From a checkpoint of a small image classifier: 8.25M parameters, arch vit.
Rows from expert 1 of block 2, named by matrix and row number. Rows with one number belong to one neuron. Each number is 50 + 12 x the weight over its row's rms, rounded and kept within 0 to 99. All counts start at 0. After the name is the row's rms in percent of the matrix's.
# up: expert up (model.blocks.2.mlp.up, 8x80x320), inputs 160-319
# down: expert down (model.blocks.2.mlp.down, 8x320x80, transposed), outputs 160-319
up.26 275:49 36 51 39 50 67 50 58 50 50 51 34 51 58 49 48 57 49 50 51 49 51 56 50 41 52 45 50 29 50 40 43 50 23 28 68 57 61 74 50 50 49 77 51 52 67 57 44 41 68 50 49 50 50 50 36 44 79 62 00 42 56 88 60 62 50 44 65 34 49 51 50 49 50 49 51 81 50 63 63 50 62 51 55 49 75 49 50 48 47 50 48 88 56 49 50 51 34 50 29 26 60 50 50 58 55 51 63 15 50 39 27 50 50 38 34 50 34 45 50 50 51 33 30 20 51 47 50 52 58 50 17 50 50 50 49 75 76 50 65 50 56 44 43 50 54 50 50 50 50 51 50 55 82 51 50 59 44 19 65
down.26 239:53 41 51 46 50 56 53 49 62 73 36 46 49 49 55 50 54 58 72 54 39 46 31 50 51 48 51 45 50 45 83 48 50 34 37 50 50 50 51 59 50 39 88 65 27 24 50 54 36 47 52 49 50 31 33 62 99 53 30 50 52 55 50 48 55 73 48 60 37 44 50 28 55 50 42 39 50 60 32 29 50 50 50 69 57 67 52 50 49 48 43 48 56 60 50 52 50 41 50 97 46 76 50 56 54 50 49 72 50 50 48 42 49 54 55 49 49 69 50 42 50 37 43 48 28 35 50 50 53 38 51 45 50 50 74 51 55 53 50 54 49 59 53 45 50 50 43 43 76 42 63 50 37 47 50 76 58 50 50 49
up.27 093:41 57 50 46 16 52 63 51 86 46 52 64 61 54 55 64 43 54 50 49 50 55 60 57 50 40 50 50 37 47 49 50 50 58 53 51 40 37 49 51 16 50 78 33 29 65 62 66 48 37 45 29 60 67 49 59 57 46 55 49 46 52 50 55 47 51 50 53 37 50 48 51 45 70 48 61 79 67 56 40 51 51 75 53 45 28 49 59 43 50 51 59 51 67 07 59 58 48 46 00 36 50 60 70 31 73 61 47 47 51 50 52 51 46 49 50 88 29 49 48 46 70 52 39 50 50 61 59 50 39 35 41 37 49 55 56 43 46 53 51 72 49 41 39 49 51 20 60 41 51 48 63 56 45 35 39 36 35 65 49
down.27 078:58 57 50 48 21 47 50 70 28 36 54 71 41 52 67 58 49 65 49 61 53 55 56 57 28 49 51 95 49 41 38 51 41 50 52 64 49 33 50 51 45 62 49 49 44 60 49 72 40 19 46 59 48 49 41 55 59 63 47 48 33 61 50 57 15 19 61 50 48 42 50 50 39 67 40 50 75 52 51 71 58 49 51 56 53 43 41 53 43 50 50 52 48 64 39 43 46 71 53 35 41 68 50 57 27 53 54 51 50 50 50 46 44 42 57 47 79 23 50 57 43 59 52 50 36 62 53 52 40 54 45 51 43 37 50 51 42 48 50 50 50 37 00 43 49 36 50 61 38 61 66 55 68 50 50 42 50 36 50 29
up.28 146:77 50 55 49 50 49 31 51 43 51 41 42 49 50 49 45 52 48 52 50 46 49 31 48 74 58 47 38 51 49 50 63 40 58 61 50 50 55 51 51 50 60 53 52 53 38 51 47 49 68 51 50 51 48 52 45 47 50 49 57 58 33 50 44 58 99 50 50 51 50 50 44 51 47 50 30 46 48 25 48 49 51 36 50 51 61 49 50 56 55 49 49 50 51 57 49 63 46 50 76 54 13 50 50 50 23 49 42 53 49 50 99 58 50 51 49 43 57 50 50 52 44 49 57 50 50 20 44 50 50 51 48 57 27 51 48 50 50 40 50 50 52 49 50 54 50 51 48 58 50 49 44 45 14 47 56 31 51 87 50
down.28 180:47 51 50 50 53 51 50 55 51 52 49 49 50 50 49 49 50 47 49 50 50 50 54 49 50 50 49 47 96 49 51 50 50 50 50 50 52 52 49 49 51 50 16 52 56 52 12 14 52 54 51 52 50 51 50 48 48 60 51 50 54 41 50 50 00 51 50 50 49 50 70 50 51 49 50 36 51 48 52 50 50 52 49 48 49 50 50 50 50 51 52 50 50 48 55 52 50 49 51 51 53 49 50 50 25 52 50 54 51 50 51 49 50 00 48 52 50 53 49 50 50 50 50 50 51 49 50 50 50 50 50 50 49 16 48 50 53 50 51 26 49 40 54 50 51 55 57 53 50 48 50 49 47 50 50 50 50 67 53 50
up.30 305:44 52 50 62 50 46 58 51 53 13 51 55 54 53 50 47 86 50 49 50 50 52 53 74 48 49 50 61 48 50 55 51 55 50 50 50 49 48 25 39 37 50 18 50 48 52 50 54 50 44 50 63 70 51 45 58 38 42 47 56 43 52 50 50 49 29 50 14 89 42 44 51 05 51 48 58 50 53 57 43 51 49 57 50 51 46 52 23 49 50 50 60 46 49 62 50 57 53 65 49 50 62 52 51 46 51 51 49 50 50 11 50 68 34 50 51 65 37 50 13 49 51 53 52 56 60 56 64 47 50 39 52 48 57 50 20 50 66 50 48 49 49 50 63 46 51 50 27 50 90 75 52 23 48 71 17 51 50 49 50
down.30 233:49 36 56 50 40 55 56 50 52 53 52 43 50 50 50 50 58 48 50 52 48 50 50 50 46 50 49 50 40 50 51 50 55 49 50 50 50 50 50 50 33 49 62 51 50 46 82 61 50 51 52 52 50 50 50 50 35 46 50 49 17 59 91 16 51 49 48 50 49 47 50 50 00 50 50 48 51 49 50 50 50 50 81 50 50 50 51 19 48 49 95 46 50 50 52 23 64 50 48 50 45 52 54 50 44 54 50 53 48 50 50 31 48 50 50 50 74 49 50 50 45 23 50 57 43 49 50 50 51 25 25 50 46 77 50 50 59 50 50 51 99 60 22 50 53 43 51 35 61 50 50 49 43 53 53 00 99 51 55 50
up.33 110:51 46 50 69 82 48 49 49 40 41 50 53 00 49 46 53 49 50 50 47 51 57 49 51 50 52 51 52 50 58 51 57 48 50 66 50 49 48 49 04 50 50 41 51 49 50 49 30 81 39 53 58 51 47 48 66 50 49 50 48 49 49 49 49 48 45 48 49 50 52 50 50 50 50 48 53 47 51 48 45 51 49 52 50 52 46 56 53 49 43 50 53 47 50 50 42 49 55 50 43 50 49 50 51 44 50 50 50 50 50 50 50 49 52 49 50 50 44 50 53 50 61 54 47 52 50 50 50 46 50 50 53 53 50 51 51 59 50 49 50 50 48 50 51 41 53 51 50 40 50 71 50 54 50 53 47 76 51 50 49
down.33 106:50 50 52 50 49 51 51 50 51 50 51 50 50 51 50 50 54 50 41 50 84 50 50 62 50 50 50 50 50 50 51 50 51 50 77 50 50 50 50 50 21 50 50 50 50 49 52 51 50 49 50 52 50 50 50 50 29 50 50 50 48 52 52 00 51 49 50 50 51 50 50 50 48 50 50 50 50 50 50 50 50 50 50 50 50 50 51 49 50 50 51 48 50 50 50 49 53 48 50 50 49 51 51 50 49 51 51 51 50 51 49 48 50 49 50 78 56 49 50 49 49 49 49 48 50 50 50 50 50 48 43 49 50 50 50 48 50 51 50 50 68 52 49 51 51 49 50 48 50 51 50 49 49 49 38 49 99 50 50 50
up.35 045:57 49 54 42 52 51 51 52 51 75 61 39 51 48 49 29 52 48 62 57 35 28 29 34 56 68 28 47 61 46 45 50 57 38 35 54 35 61 58 57 53 60 60 60 60 50 54 40 47 60 45 49 50 33 50 48 48 52 36 50 52 66 47 41 70 49 46 67 48 39 52 37 69 34 52 32 53 40 32 51 45 52 31 51 58 66 45 47 62 69 46 39 52 57 75 50 65 38 52 99 52 58 51 51 50 14 43 59 78 43 52 47 52 50 65 48 40 75 54 46 57 29 35 82 50 36 64 44 44 49 65 43 71 52 61 41 46 56 46 57 49 59 38 45 68 52 61 44 73 50 55 35 26 49 34 70 50 58 58 52
down.35 038:41 49 45 48 73 45 57 49 50 85 49 43 50 36 49 56 36 34 55 49 52 47 37 43 52 47 49 29 63 63 64 59 53 50 50 56 59 50 50 50 67 43 55 56 50 47 35 43 50 70 53 50 39 50 51 50 47 43 53 39 65 47 49 48 58 41 38 52 31 51 62 49 88 42 61 52 30 50 41 45 50 46 46 48 51 51 56 60 25 48 46 40 51 36 67 72 24 51 26 63 55 29 50 48 61 51 38 48 60 47 55 77 49 60 48 51 23 87 53 48 49 47 51 46 52 39 50 42 54 51 62 63 51 67 52 74 76 44 44 52 45 49 73 40 38 57 64 60 51 25 18 60 34 51 49 59 42 57 37 46
up.36 339:62 50 47 50 88 48 47 55 30 50 52 48 38 36 50 49 14 29 47 40 62 49 50 50 40 47 66 54 64 69 51 49 50 57 48 54 50 50 55 50 62 46 49 62 64 49 40 41 50 50 57 51 40 42 50 29 46 63 50 25 64 16 50 45 47 50 54 57 48 88 56 49 49 50 56 48 50 44 50 49 51 42 42 48 54 54 52 79 41 41 50 55 42 25 64 48 00 60 41 54 58 20 43 35 55 42 46 37 51 42 54 48 48 57 46 48 17 63 50 63 50 49 63 51 46 46 31 40 51 68 53 69 53 52 46 64 70 50 50 40 40 36 55 49 49 50 57 52 34 31 51 49 62 58 60 54 62 54 20 55
down.36 264:42 67 51 53 91 42 44 50 53 40 50 49 46 41 42 35 54 50 51 49 52 52 48 52 57 51 50 37 58 50 51 58 51 53 58 36 58 52 44 45 79 40 28 50 50 44 20 13 56 50 54 51 56 50 36 49 51 56 52 55 68 55 43 60 51 67 47 41 63 50 61 51 51 41 49 47 42 47 50 50 48 51 51 47 64 34 65 54 51 48 50 58 41 39 64 50 50 37 49 52 84 29 52 49 71 50 44 38 45 51 44 59 50 53 48 55 30 49 49 45 50 57 68 48 86 62 36 29 55 46 56 69 50 44 50 47 46 44 45 42 12 49 69 68 42 78 53 52 41 45 45 51 47 47 75 69 51 69 58 28
up.38 007:52 49 51 47 48 44 48 50 52 86 52 49 52 48 50 31 50 42 66 51 46 45 24 47 29 51 39 52 57 48 50 48 57 48 31 51 47 49 56 59 48 51 67 53 50 47 58 52 47 50 49 48 53 45 52 49 46 52 47 48 49 53 49 15 53 48 50 56 50 46 51 41 61 21 50 39 50 46 40 49 50 48 45 57 52 61 46 49 50 82 42 50 52 60 86 51 57 50 51 99 46 53 51 51 49 23 45 52 69 45 51 49 53 50 53 47 50 75 59 49 50 36 43 78 49 45 52 48 49 45 56 46 58 52 67 48 50 52 45 52 50 53 39 49 53 46 47 47 55 52 52 43 12 49 41 60 50 49 49 52
down.38 011:50 51 49 47 58 50 49 50 50 80 47 45 48 43 50 53 48 00 53 50 49 50 33 47 99 52 50 47 56 47 70 51 53 54 52 52 52 50 51 51 59 39 54 55 51 46 37 49 50 55 54 51 49 50 50 49 52 51 52 47 65 50 50 50 50 50 42 52 44 51 54 49 77 48 53 47 45 51 50 48 50 48 47 50 51 53 50 67 47 54 48 47 51 38 54 51 09 53 45 59 53 48 50 50 57 50 46 52 58 46 51 70 50 51 50 49 35 72 51 48 50 49 50 51 50 47 50 45 50 52 56 60 50 55 51 55 56 49 47 54 47 51 54 34 51 53 59 54 55 39 47 52 44 45 50 56 49 52 44 41
up.39 025:59 50 55 45 47 43 37 52 54 51 41 45 53 49 49 37 60 49 62 60 42 48 00 43 74 69 27 40 57 44 50 49 54 47 44 54 44 54 50 53 50 52 64 54 51 49 54 49 54 55 49 42 51 39 51 46 50 43 47 50 49 59 52 47 59 78 43 51 51 39 59 40 53 47 49 48 52 49 42 49 48 49 49 56 60 73 48 48 53 67 44 48 50 54 56 52 61 42 53 71 50 56 63 50 50 07 46 74 67 49 51 53 73 49 58 50 49 51 58 47 58 46 48 77 50 50 50 43 41 40 53 47 58 51 57 37 44 53 46 56 50 59 36 49 52 50 49 47 64 54 55 45 44 30 50 58 50 51 55 43
down.39 048:49 52 50 45 61 45 58 49 55 64 48 46 48 45 36 43 50 40 51 50 45 42 51 42 49 50 46 43 52 43 65 59 56 49 49 64 50 55 49 52 54 49 55 62 50 55 48 49 52 54 52 63 51 54 52 30 51 51 52 41 52 53 50 43 48 43 54 51 38 48 54 49 56 49 50 42 58 50 47 36 50 49 44 50 48 51 49 52 48 69 50 46 46 48 52 71 48 49 55 63 52 52 50 42 54 57 47 66 55 49 56 47 50 45 51 50 47 58 51 47 49 47 50 47 99 36 54 48 48 52 53 52 45 60 50 50 71 45 49 50 45 60 52 48 56 52 55 53 52 42 49 50 32 57 48 53 46 52 47 49
up.40 008:49 51 51 49 45 70 53 50 50 62 49 52 40 52 50 49 51 54 49 51 50 50 52 51 49 50 47 50 48 49 41 56 51 50 51 50 48 49 50 51 45 56 91 46 46 54 52 46 49 48 48 45 52 51 50 50 49 49 50 50 47 54 51 50 50 50 49 49 51 45 36 51 46 50 48 37 61 51 50 52 50 49 53 52 49 49 48 46 50 54 52 51 51 52 46 52 53 50 50 43 47 53 50 54 48 53 51 52 52 51 45 48 33 48 51 50 56 49 47 47 50 49 47 59 49 14 56 51 47 62 49 50 50 50 49 48 49 51 51 54 51 52 45 51 51 50 44 48 52 54 52 50 49 60 31 48 50 47 00 60
down.40 025:47 50 52 50 50 49 51 50 50 50 50 50 50 50 50 50 50 50 50 50 51 50 47 52 50 50 50 50 50 50 50 50 52 51 50 50 50 50 50 50 50 50 50 47 50 50 50 50 50 50 50 50 50 50 50 50 50 44 50 50 50 52 50 52 51 50 50 50 50 50 50 50 50 50 50 57 50 50 50 50 50 50 54 50 50 50 49 99 50 48 50 50 50 50 51 50 50 50 50 51 50 50 50 50 50 50 50 50 50 50 50 52 50 50 50 50 50 50 50 50 50 50 50 50 50 53 50 50 50 46 50 50 50 50 50 50 50 50 50 51 50 50 50 50 47 50 50 50 50 50 50 50 50 48 50 50 50 50 50 50
up.41 013:44 57 50 44 49 53 51 99 49 65 81 52 50 63 52 50 51 52 49 55 49 35 49 36 49 70 37 62 47 47 49 52 62 99 51 50 43 55 51 55 52 52 34 48 68 50 49 52 49 46 49 55 48 56 49 46 45 47 50 43 53 64 49 44 56 02 49 83 48 38 48 47 54 46 52 52 50 48 39 55 41 67 52 49 50 47 50 68 50 66 52 43 53 51 83 51 65 34 42 54 51 53 50 55 46 49 52 48 55 51 60 50 77 49 51 50 51 54 47 50 47 64 49 50 51 55 55 51 40 42 49 43 52 52 48 65 25 50 52 54 51 49 41 49 50 48 65 62 49 49 44 51 38 45 46 49 50 48 53 00
down.41 033:50 50 48 50 50 47 44 49 50 50 50 50 50 50 50 52 48 50 51 50 52 50 48 50 52 50 50 50 53 50 51 50 50 50 50 42 50 50 50 50 50 50 49 50 50 47 46 50 50 47 50 50 48 50 50 51 53 51 50 50 50 50 50 50 48 50 50 50 52 50 50 50 61 48 50 50 49 50 50 50 50 49 50 50 50 50 50 50 49 50 50 50 51 50 50 50 43 55 42 50 50 42 51 50 50 43 50 42 50 50 49 58 49 50 50 50 47 52 50 50 50 50 51 50 50 51 50 50 50 00 50 99 50 51 50 56 50 49 50 50 49 45 53 50 48 50 46 50 50 50 49 57 50 50 51 53 50 50 50 56
up.42 218:68 50 50 50 67 47 48 50 27 51 53 48 45 41 48 50 18 30 43 47 56 44 49 50 44 48 66 51 55 58 53 50 47 53 48 51 50 50 52 51 60 46 50 61 58 49 44 49 49 50 54 51 50 43 50 31 45 67 48 22 59 02 42 40 52 50 60 53 50 99 51 47 50 50 64 42 48 36 50 46 50 50 34 35 51 57 56 58 47 48 49 58 44 20 60 49 00 59 49 57 50 25 38 28 52 37 48 33 55 45 50 50 53 54 43 49 29 58 50 58 51 47 58 53 43 41 29 48 50 68 51 73 57 53 38 63 63 51 49 38 41 36 52 49 51 49 58 50 45 48 48 45 51 52 53 53 57 52 12 60
down.42 172:42 63 47 53 57 41 49 45 57 40 51 55 54 49 45 41 55 55 50 50 58 50 49 53 60 47 45 39 50 50 53 60 52 64 68 37 57 54 23 43 73 38 18 49 51 48 13 36 58 46 51 49 57 55 36 49 52 43 50 55 70 53 47 68 55 65 45 40 62 50 52 55 50 40 43 50 41 46 67 50 48 51 52 46 53 24 54 62 51 46 51 61 40 36 59 55 29 33 50 50 77 30 50 49 62 51 50 50 47 52 40 83 52 52 46 56 36 50 49 47 49 60 76 39 84 60 50 44 54 46 53 81 50 30 48 48 44 33 51 42 17 45 68 67 23 70 50 51 53 50 44 56 50 48 82 50 52 73 59 26
up.43 028:49 51 50 51 49 51 52 52 50 28 38 50 50 51 50 59 51 53 47 49 57 61 56 61 48 39 73 49 47 50 50 50 38 67 55 49 61 46 48 48 50 43 99 42 40 57 49 53 50 50 58 32 53 62 49 00 52 48 65 49 50 23 50 54 20 74 50 48 47 53 50 53 41 70 50 50 67 66 63 92 54 51 60 58 49 45 51 51 42 40 52 57 50 48 29 54 43 56 50 03 50 49 50 55 52 69 52 50 31 52 49 50 51 50 47 49 52 22 48 50 50 72 53 40 50 51 30 50 55 50 33 53 36 47 47 50 49 45 51 46 51 48 64 48 44 51 37 58 41 49 49 65 72 49 58 46 49 48 48 37
down.43 032:55 49 46 50 43 28 34 50 50 37 36 54 36 53 50 50 54 56 49 55 50 51 66 99 49 50 50 58 48 42 23 48 40 50 50 58 53 50 50 50 49 52 47 48 36 71 53 53 50 50 48 48 61 50 50 30 76 50 50 54 49 51 50 53 26 52 58 47 53 48 49 50 48 50 46 51 93 49 52 61 50 51 41 50 50 50 20 51 53 59 51 59 50 51 25 55 52 75 71 40 49 67 49 51 49 52 52 54 49 51 50 47 59 45 50 50 52 51 50 51 63 55 50 51 49 51 51 52 32 97 48 47 50 44 43 40 44 51 51 50 52 51 48 52 50 49 42 62 50 55 61 82 56 49 49 48 50 48 53 51
up.45 020:51 50 51 46 50 48 50 50 41 54 52 48 55 50 50 50 49 25 58 50 45 50 49 47 49 54 46 53 52 48 53 42 55 48 33 54 50 49 55 54 96 47 50 50 50 48 60 52 46 50 50 48 61 48 50 50 51 51 49 47 63 51 38 50 54 49 50 56 47 49 51 43 56 53 50 50 00 53 51 45 51 50 50 53 54 51 48 52 49 51 46 51 52 56 62 52 51 50 51 62 49 53 51 52 50 47 47 52 55 46 52 99 74 51 49 46 00 54 52 50 49 51 46 51 49 48 39 43 50 42 54 49 68 53 56 50 51 51 48 51 49 53 49 46 51 47 53 50 52 48 51 44 41 36 51 62 40 50 49 49
down.45 048:50 50 48 50 51 50 50 51 50 37 49 49 50 50 50 50 50 49 50 50 50 50 50 99 51 50 50 49 50 50 51 50 50 50 50 00 30 50 50 50 51 50 45 51 50 50 50 49 50 52 50 50 50 50 50 50 50 50 50 50 50 49 50 50 12 50 50 50 49 50 50 50 56 49 50 50 50 50 50 50 50 50 50 50 50 50 50 49 50 50 50 50 50 50 50 50 48 50 50 51 50 48 50 50 51 50 00 50 50 50 50 52 49 05 50 50 50 55 50 50 50 50 50 50 50 49 50 50 50 50 50 50 50 00 50 50 51 50 50 32 50 50 52 49 50 51 50 50 51 50 49 50 49 51 50 51 50 98 50 51
up.46 013:50 50 52 41 48 49 53 54 63 78 54 48 52 52 49 37 65 49 66 60 41 36 04 48 44 51 22 46 60 39 50 48 64 47 37 54 45 61 53 56 52 51 65 50 54 50 57 52 47 60 48 48 51 45 50 46 46 50 44 49 49 77 56 47 55 48 48 52 49 35 55 38 76 05 50 49 50 05 38 52 30 57 42 55 51 62 45 48 50 54 46 50 53 59 99 52 66 34 51 99 50 63 50 52 50 23 48 65 56 49 52 46 53 46 53 48 51 51 59 46 50 40 35 61 49 49 55 45 45 46 57 25 55 51 55 45 47 52 47 57 50 58 27 47 56 47 47 49 52 52 56 42 28 49 45 76 46 49 50 50
down.46 029:50 51 46 49 55 49 50 49 50 59 48 48 49 46 50 50 48 48 51 50 49 50 44 45 50 51 50 44 53 51 54 52 51 49 49 51 51 50 51 51 52 49 51 52 50 50 46 48 53 51 52 51 46 50 50 49 51 51 51 48 51 47 50 49 49 50 52 52 49 50 51 50 62 49 52 48 49 50 50 48 50 48 48 48 50 51 52 50 48 53 49 49 51 47 50 51 38 54 49 52 51 43 50 50 53 48 48 50 50 48 51 57 50 50 50 50 45 67 50 49 49 50 50 51 50 46 50 47 50 51 54 53 50 50 51 51 54 47 48 50 48 50 57 47 50 52 50 52 52 46 48 61 49 50 50 53 39 50 49 49
up.50 197:51 52 56 50 44 31 44 22 45 74 51 50 50 51 54 52 13 23 50 41 49 34 52 50 50 43 52 50 39 50 73 50 50 56 45 50 43 51 50 53 19 50 50 54 40 27 69 54 51 48 48 54 63 52 79 51 47 51 50 44 49 20 33 27 59 50 51 62 45 91 36 49 51 51 93 47 50 51 52 30 43 53 46 34 48 50 50 61 50 51 51 56 41 50 50 51 50 49 56 55 34 48 49 36 24 43 53 47 71 50 56 52 46 55 50 50 62 65 49 52 48 47 45 52 48 19 50 46 61 42 50 35 63 61 47 54 66 50 59 50 71 50 45 45 50 49 49 47 52 49 47 43 41 43 10 52 31 50 56 52
down.50 155:50 50 23 51 39 49 48 52 18 27 56 59 43 61 37 37 50 48 28 47 53 48 77 56 64 44 62 52 22 69 49 50 41 50 50 50 41 50 51 50 31 51 37 45 60 47 50 71 49 41 38 64 44 50 59 44 42 47 49 56 43 36 50 46 52 40 46 51 54 53 36 59 46 52 50 53 39 50 46 50 51 50 50 51 49 51 51 50 58 45 50 50 50 51 48 47 35 45 61 50 35 15 32 39 52 45 77 37 50 54 50 73 51 50 50 49 59 44 47 59 63 50 49 42 51 70 49 80 46 87 49 49 54 39 38 47 46 55 64 43 73 42 28 50 15 35 52 45 20 68 54 66 77 51 50 22 50 40 53 52
up.52 042:50 52 50 45 50 46 50 56 00 63 53 49 51 50 53 51 25 35 53 46 48 47 48 45 48 50 52 61 50 50 51 39 54 48 44 51 53 49 62 64 56 37 33 51 54 49 50 50 45 46 50 52 50 36 47 52 49 52 49 45 50 00 33 00 50 46 51 67 47 71 50 46 63 58 50 51 42 57 50 32 51 51 26 50 59 50 50 54 49 50 45 51 52 52 53 50 50 59 45 63 50 43 46 51 49 27 49 20 51 46 58 49 55 58 50 45 30 69 50 51 49 54 50 51 50 50 45 42 67 49 55 50 53 51 52 51 49 50 50 41 47 50 53 39 50 49 54 54 50 45 48 46 34 50 51 66 55 50 49 44
down.52 055:51 47 05 52 51 34 29 39 44 43 48 48 50 48 48 52 50 49 50 41 54 47 90 51 75 53 52 48 52 56 46 51 48 51 52 48 51 55 49 47 53 47 05 40 58 31 46 46 51 53 51 44 50 50 50 49 45 46 46 51 57 44 44 50 59 63 48 48 74 53 51 50 52 44 50 50 39 48 50 52 50 50 51 50 50 55 52 50 52 49 50 46 50 45 51 59 44 28 50 52 53 00 41 50 63 24 49 38 49 50 40 94 60 56 46 51 44 56 50 50 65 50 51 53 94 66 50 48 51 57 51 51 61 43 49 50 32 50 49 39 49 47 59 52 43 53 50 50 52 49 48 87 51 37 48 54 50 55 51 58
up.54 008:50 50 50 49 50 35 48 50 52 64 50 44 51 49 49 41 52 46 68 50 46 46 04 50 51 50 40 51 62 49 50 47 60 47 21 50 49 53 53 52 50 51 52 50 51 50 58 50 48 54 49 49 53 30 51 49 49 50 46 50 50 51 50 49 51 49 50 52 51 48 52 38 66 04 50 49 49 00 50 50 49 49 44 57 53 60 47 49 50 51 44 50 50 58 99 51 52 50 54 99 48 52 51 50 50 08 45 62 51 47 50 49 53 50 51 48 49 51 59 48 50 43 38 64 50 50 50 42 50 49 60 33 56 50 66 41 50 51 43 50 50 60 43 50 52 49 49 49 51 52 54 41 29 48 50 78 49 51 50 48
down.54 026:50 36 44 49 53 49 49 50 50 59 49 49 50 47 50 50 48 49 51 50 50 50 50 45 50 50 50 46 51 51 51 50 50 49 49 50 50 50 51 50 51 50 50 51 50 50 48 49 50 51 51 50 48 49 50 50 51 53 50 50 51 44 50 49 49 50 52 52 49 50 51 50 63 50 51 49 50 50 50 50 50 49 46 50 51 51 50 50 49 52 49 49 50 50 50 50 42 53 50 51 50 46 50 50 52 49 48 50 50 49 52 54 50 50 50 50 45 72 50 50 50 50 50 51 50 44 50 47 50 51 54 51 50 50 51 50 51 49 48 50 49 50 53 46 50 51 50 51 51 48 49 57 50 50 50 53 45 50 50 50
up.55 025:39 51 46 53 50 50 50 49 51 26 39 60 54 51 50 63 48 51 49 45 70 71 67 76 51 32 96 53 47 52 51 50 41 53 62 48 63 35 47 47 50 45 46 39 26 66 49 59 51 49 58 24 67 56 50 59 57 47 70 50 50 45 48 57 32 86 54 45 50 55 48 58 35 67 46 58 55 70 87 49 55 50 69 49 50 31 52 51 38 45 51 69 50 49 26 57 35 62 50 00 50 45 52 61 51 83 52 47 32 52 47 53 50 49 42 51 54 19 47 49 49 75 57 41 51 50 48 51 52 50 36 55 19 48 49 51 51 44 51 46 50 42 67 52 41 51 33 56 33 50 45 73 70 47 60 39 44 50 48 37
down.55 072:50 50 50 50 48 53 48 50 58 40 50 51 10 51 17 50 76 52 49 52 50 50 68 99 50 49 50 51 49 47 40 49 49 50 50 38 51 50 50 50 49 50 50 49 50 50 52 53 50 49 49 66 59 50 50 46 51 50 50 51 48 50 50 52 00 50 51 49 51 50 49 50 48 50 49 50 54 50 51 52 50 51 50 50 50 50 46 50 51 50 50 51 50 50 47 50 55 45 52 46 49 54 50 50 49 50 51 52 50 51 50 47 50 50 50 50 51 40 50 51 50 51 50 50 47 50 51 51 50 50 49 49 49 26 48 50 48 50 51 50 51 50 49 51 51 49 49 49 50 52 50 47 54 51 50 49 50 50 52 50
up.56 106:55 52 50 49 51 35 50 52 25 53 50 50 50 50 52 51 17 38 50 30 49 44 44 50 49 50 56 58 50 52 56 48 51 49 49 51 50 50 53 51 52 44 29 55 54 48 50 49 50 43 50 54 50 49 45 51 49 53 47 46 51 12 21 15 48 46 66 57 48 99 50 47 52 51 80 53 44 50 50 28 50 51 47 26 54 50 52 54 49 50 50 53 37 38 58 50 00 59 48 65 50 33 41 50 46 31 49 28 74 48 51 50 55 57 48 49 36 83 49 52 50 51 51 58 52 45 42 46 53 52 51 53 57 50 46 66 51 50 50 39 49 50 50 48 50 50 53 52 48 48 50 39 37 47 50 55 53 52 44 45
down.56 097:49 49 00 99 45 32 37 45 51 38 52 48 55 50 49 49 57 58 47 48 57 38 67 53 77 43 41 54 50 53 53 74 51 60 59 42 50 55 49 48 50 42 19 40 60 32 14 49 52 50 51 47 54 50 48 47 44 47 41 56 51 49 49 53 68 73 47 49 67 50 50 51 49 47 50 49 33 47 58 50 49 51 52 49 49 52 50 47 55 49 50 50 50 45 54 55 51 30 56 54 51 33 46 50 63 47 50 50 49 51 40 98 62 50 44 51 50 30 49 49 55 48 58 45 60 99 50 50 51 49 50 50 58 24 49 43 30 51 50 42 49 45 54 58 14 51 47 41 53 50 50 48 50 41 62 50 53 58 53 56
up.57 033:59 52 51 46 49 41 48 60 50 52 51 49 55 51 53 50 50 32 58 44 48 25 07 42 48 59 48 57 50 49 50 42 55 48 45 51 52 50 54 58 53 43 31 50 50 45 51 51 46 50 51 48 54 49 47 50 48 50 50 20 49 51 41 41 51 49 49 59 49 89 50 44 55 52 49 52 42 53 52 44 51 53 51 48 56 57 49 51 49 59 44 51 52 52 55 51 51 50 47 66 50 27 48 54 50 30 49 51 57 49 51 48 80 77 50 47 29 60 49 50 50 54 49 59 51 50 48 45 50 47 51 50 52 52 51 65 30 51 50 51 49 51 49 48 51 44 50 51 51 50 51 49 28 37 53 58 51 50 49 50
down.57 084:51 54 48 50 51 50 47 50 50 51 49 48 25 49 50 35 51 49 50 50 50 48 52 50 60 50 50 52 51 50 49 65 50 50 50 50 50 52 50 49 51 50 43 49 50 43 49 49 50 45 50 50 50 50 50 48 48 54 50 50 52 49 49 50 53 57 50 49 51 50 50 50 51 48 50 50 47 49 16 60 50 50 50 34 52 53 50 49 50 50 50 49 50 49 50 50 49 50 95 53 61 44 48 50 73 48 50 50 50 50 50 50 58 51 50 50 49 18 50 50 54 50 50 52 84 63 50 49 50 48 50 50 52 33 50 50 47 50 50 50 01 50 52 50 50 51 63 50 45 49 49 50 50 48 53 51 50 51 50 31
up.60 009:50 49 47 64 52 55 46 42 49 36 43 51 47 49 49 70 44 50 27 47 61 62 66 50 23 46 76 47 30 57 50 51 34 59 61 44 52 41 46 35 46 49 50 52 42 50 41 49 57 38 52 50 48 51 51 54 56 54 58 51 51 22 48 55 18 57 53 42 52 74 46 69 40 71 50 45 50 59 51 50 60 38 47 41 49 47 55 50 48 41 57 50 46 38 00 49 15 68 49 00 52 41 48 48 54 71 52 41 21 51 49 54 23 50 48 54 53 39 41 52 50 55 62 46 50 45 44 64 53 63 45 70 46 49 38 53 62 49 53 48 50 46 61 54 45 52 49 50 49 49 47 55 64 63 52 34 50 50 35 56
down.60 039:50 50 52 52 47 50 50 50 50 44 51 51 50 53 50 50 53 51 49 87 50 50 50 54 50 49 50 51 49 51 47 50 50 56 53 50 50 50 48 49 96 50 50 47 43 50 52 50 50 49 49 50 50 50 50 50 48 47 49 51 49 54 50 50 51 50 49 48 51 50 49 50 41 50 49 51 50 50 50 50 50 99 53 50 50 50 50 49 51 48 50 50 50 50 50 50 55 48 50 48 50 51 50 50 48 50 52 50 50 51 49 48 50 49 50 50 53 42 50 50 50 50 50 49 50 54 50 51 50 48 47 50 50 48 50 48 45 50 51 50 51 50 49 52 50 50 50 49 49 53 51 50 52 50 53 46 52 50 51 50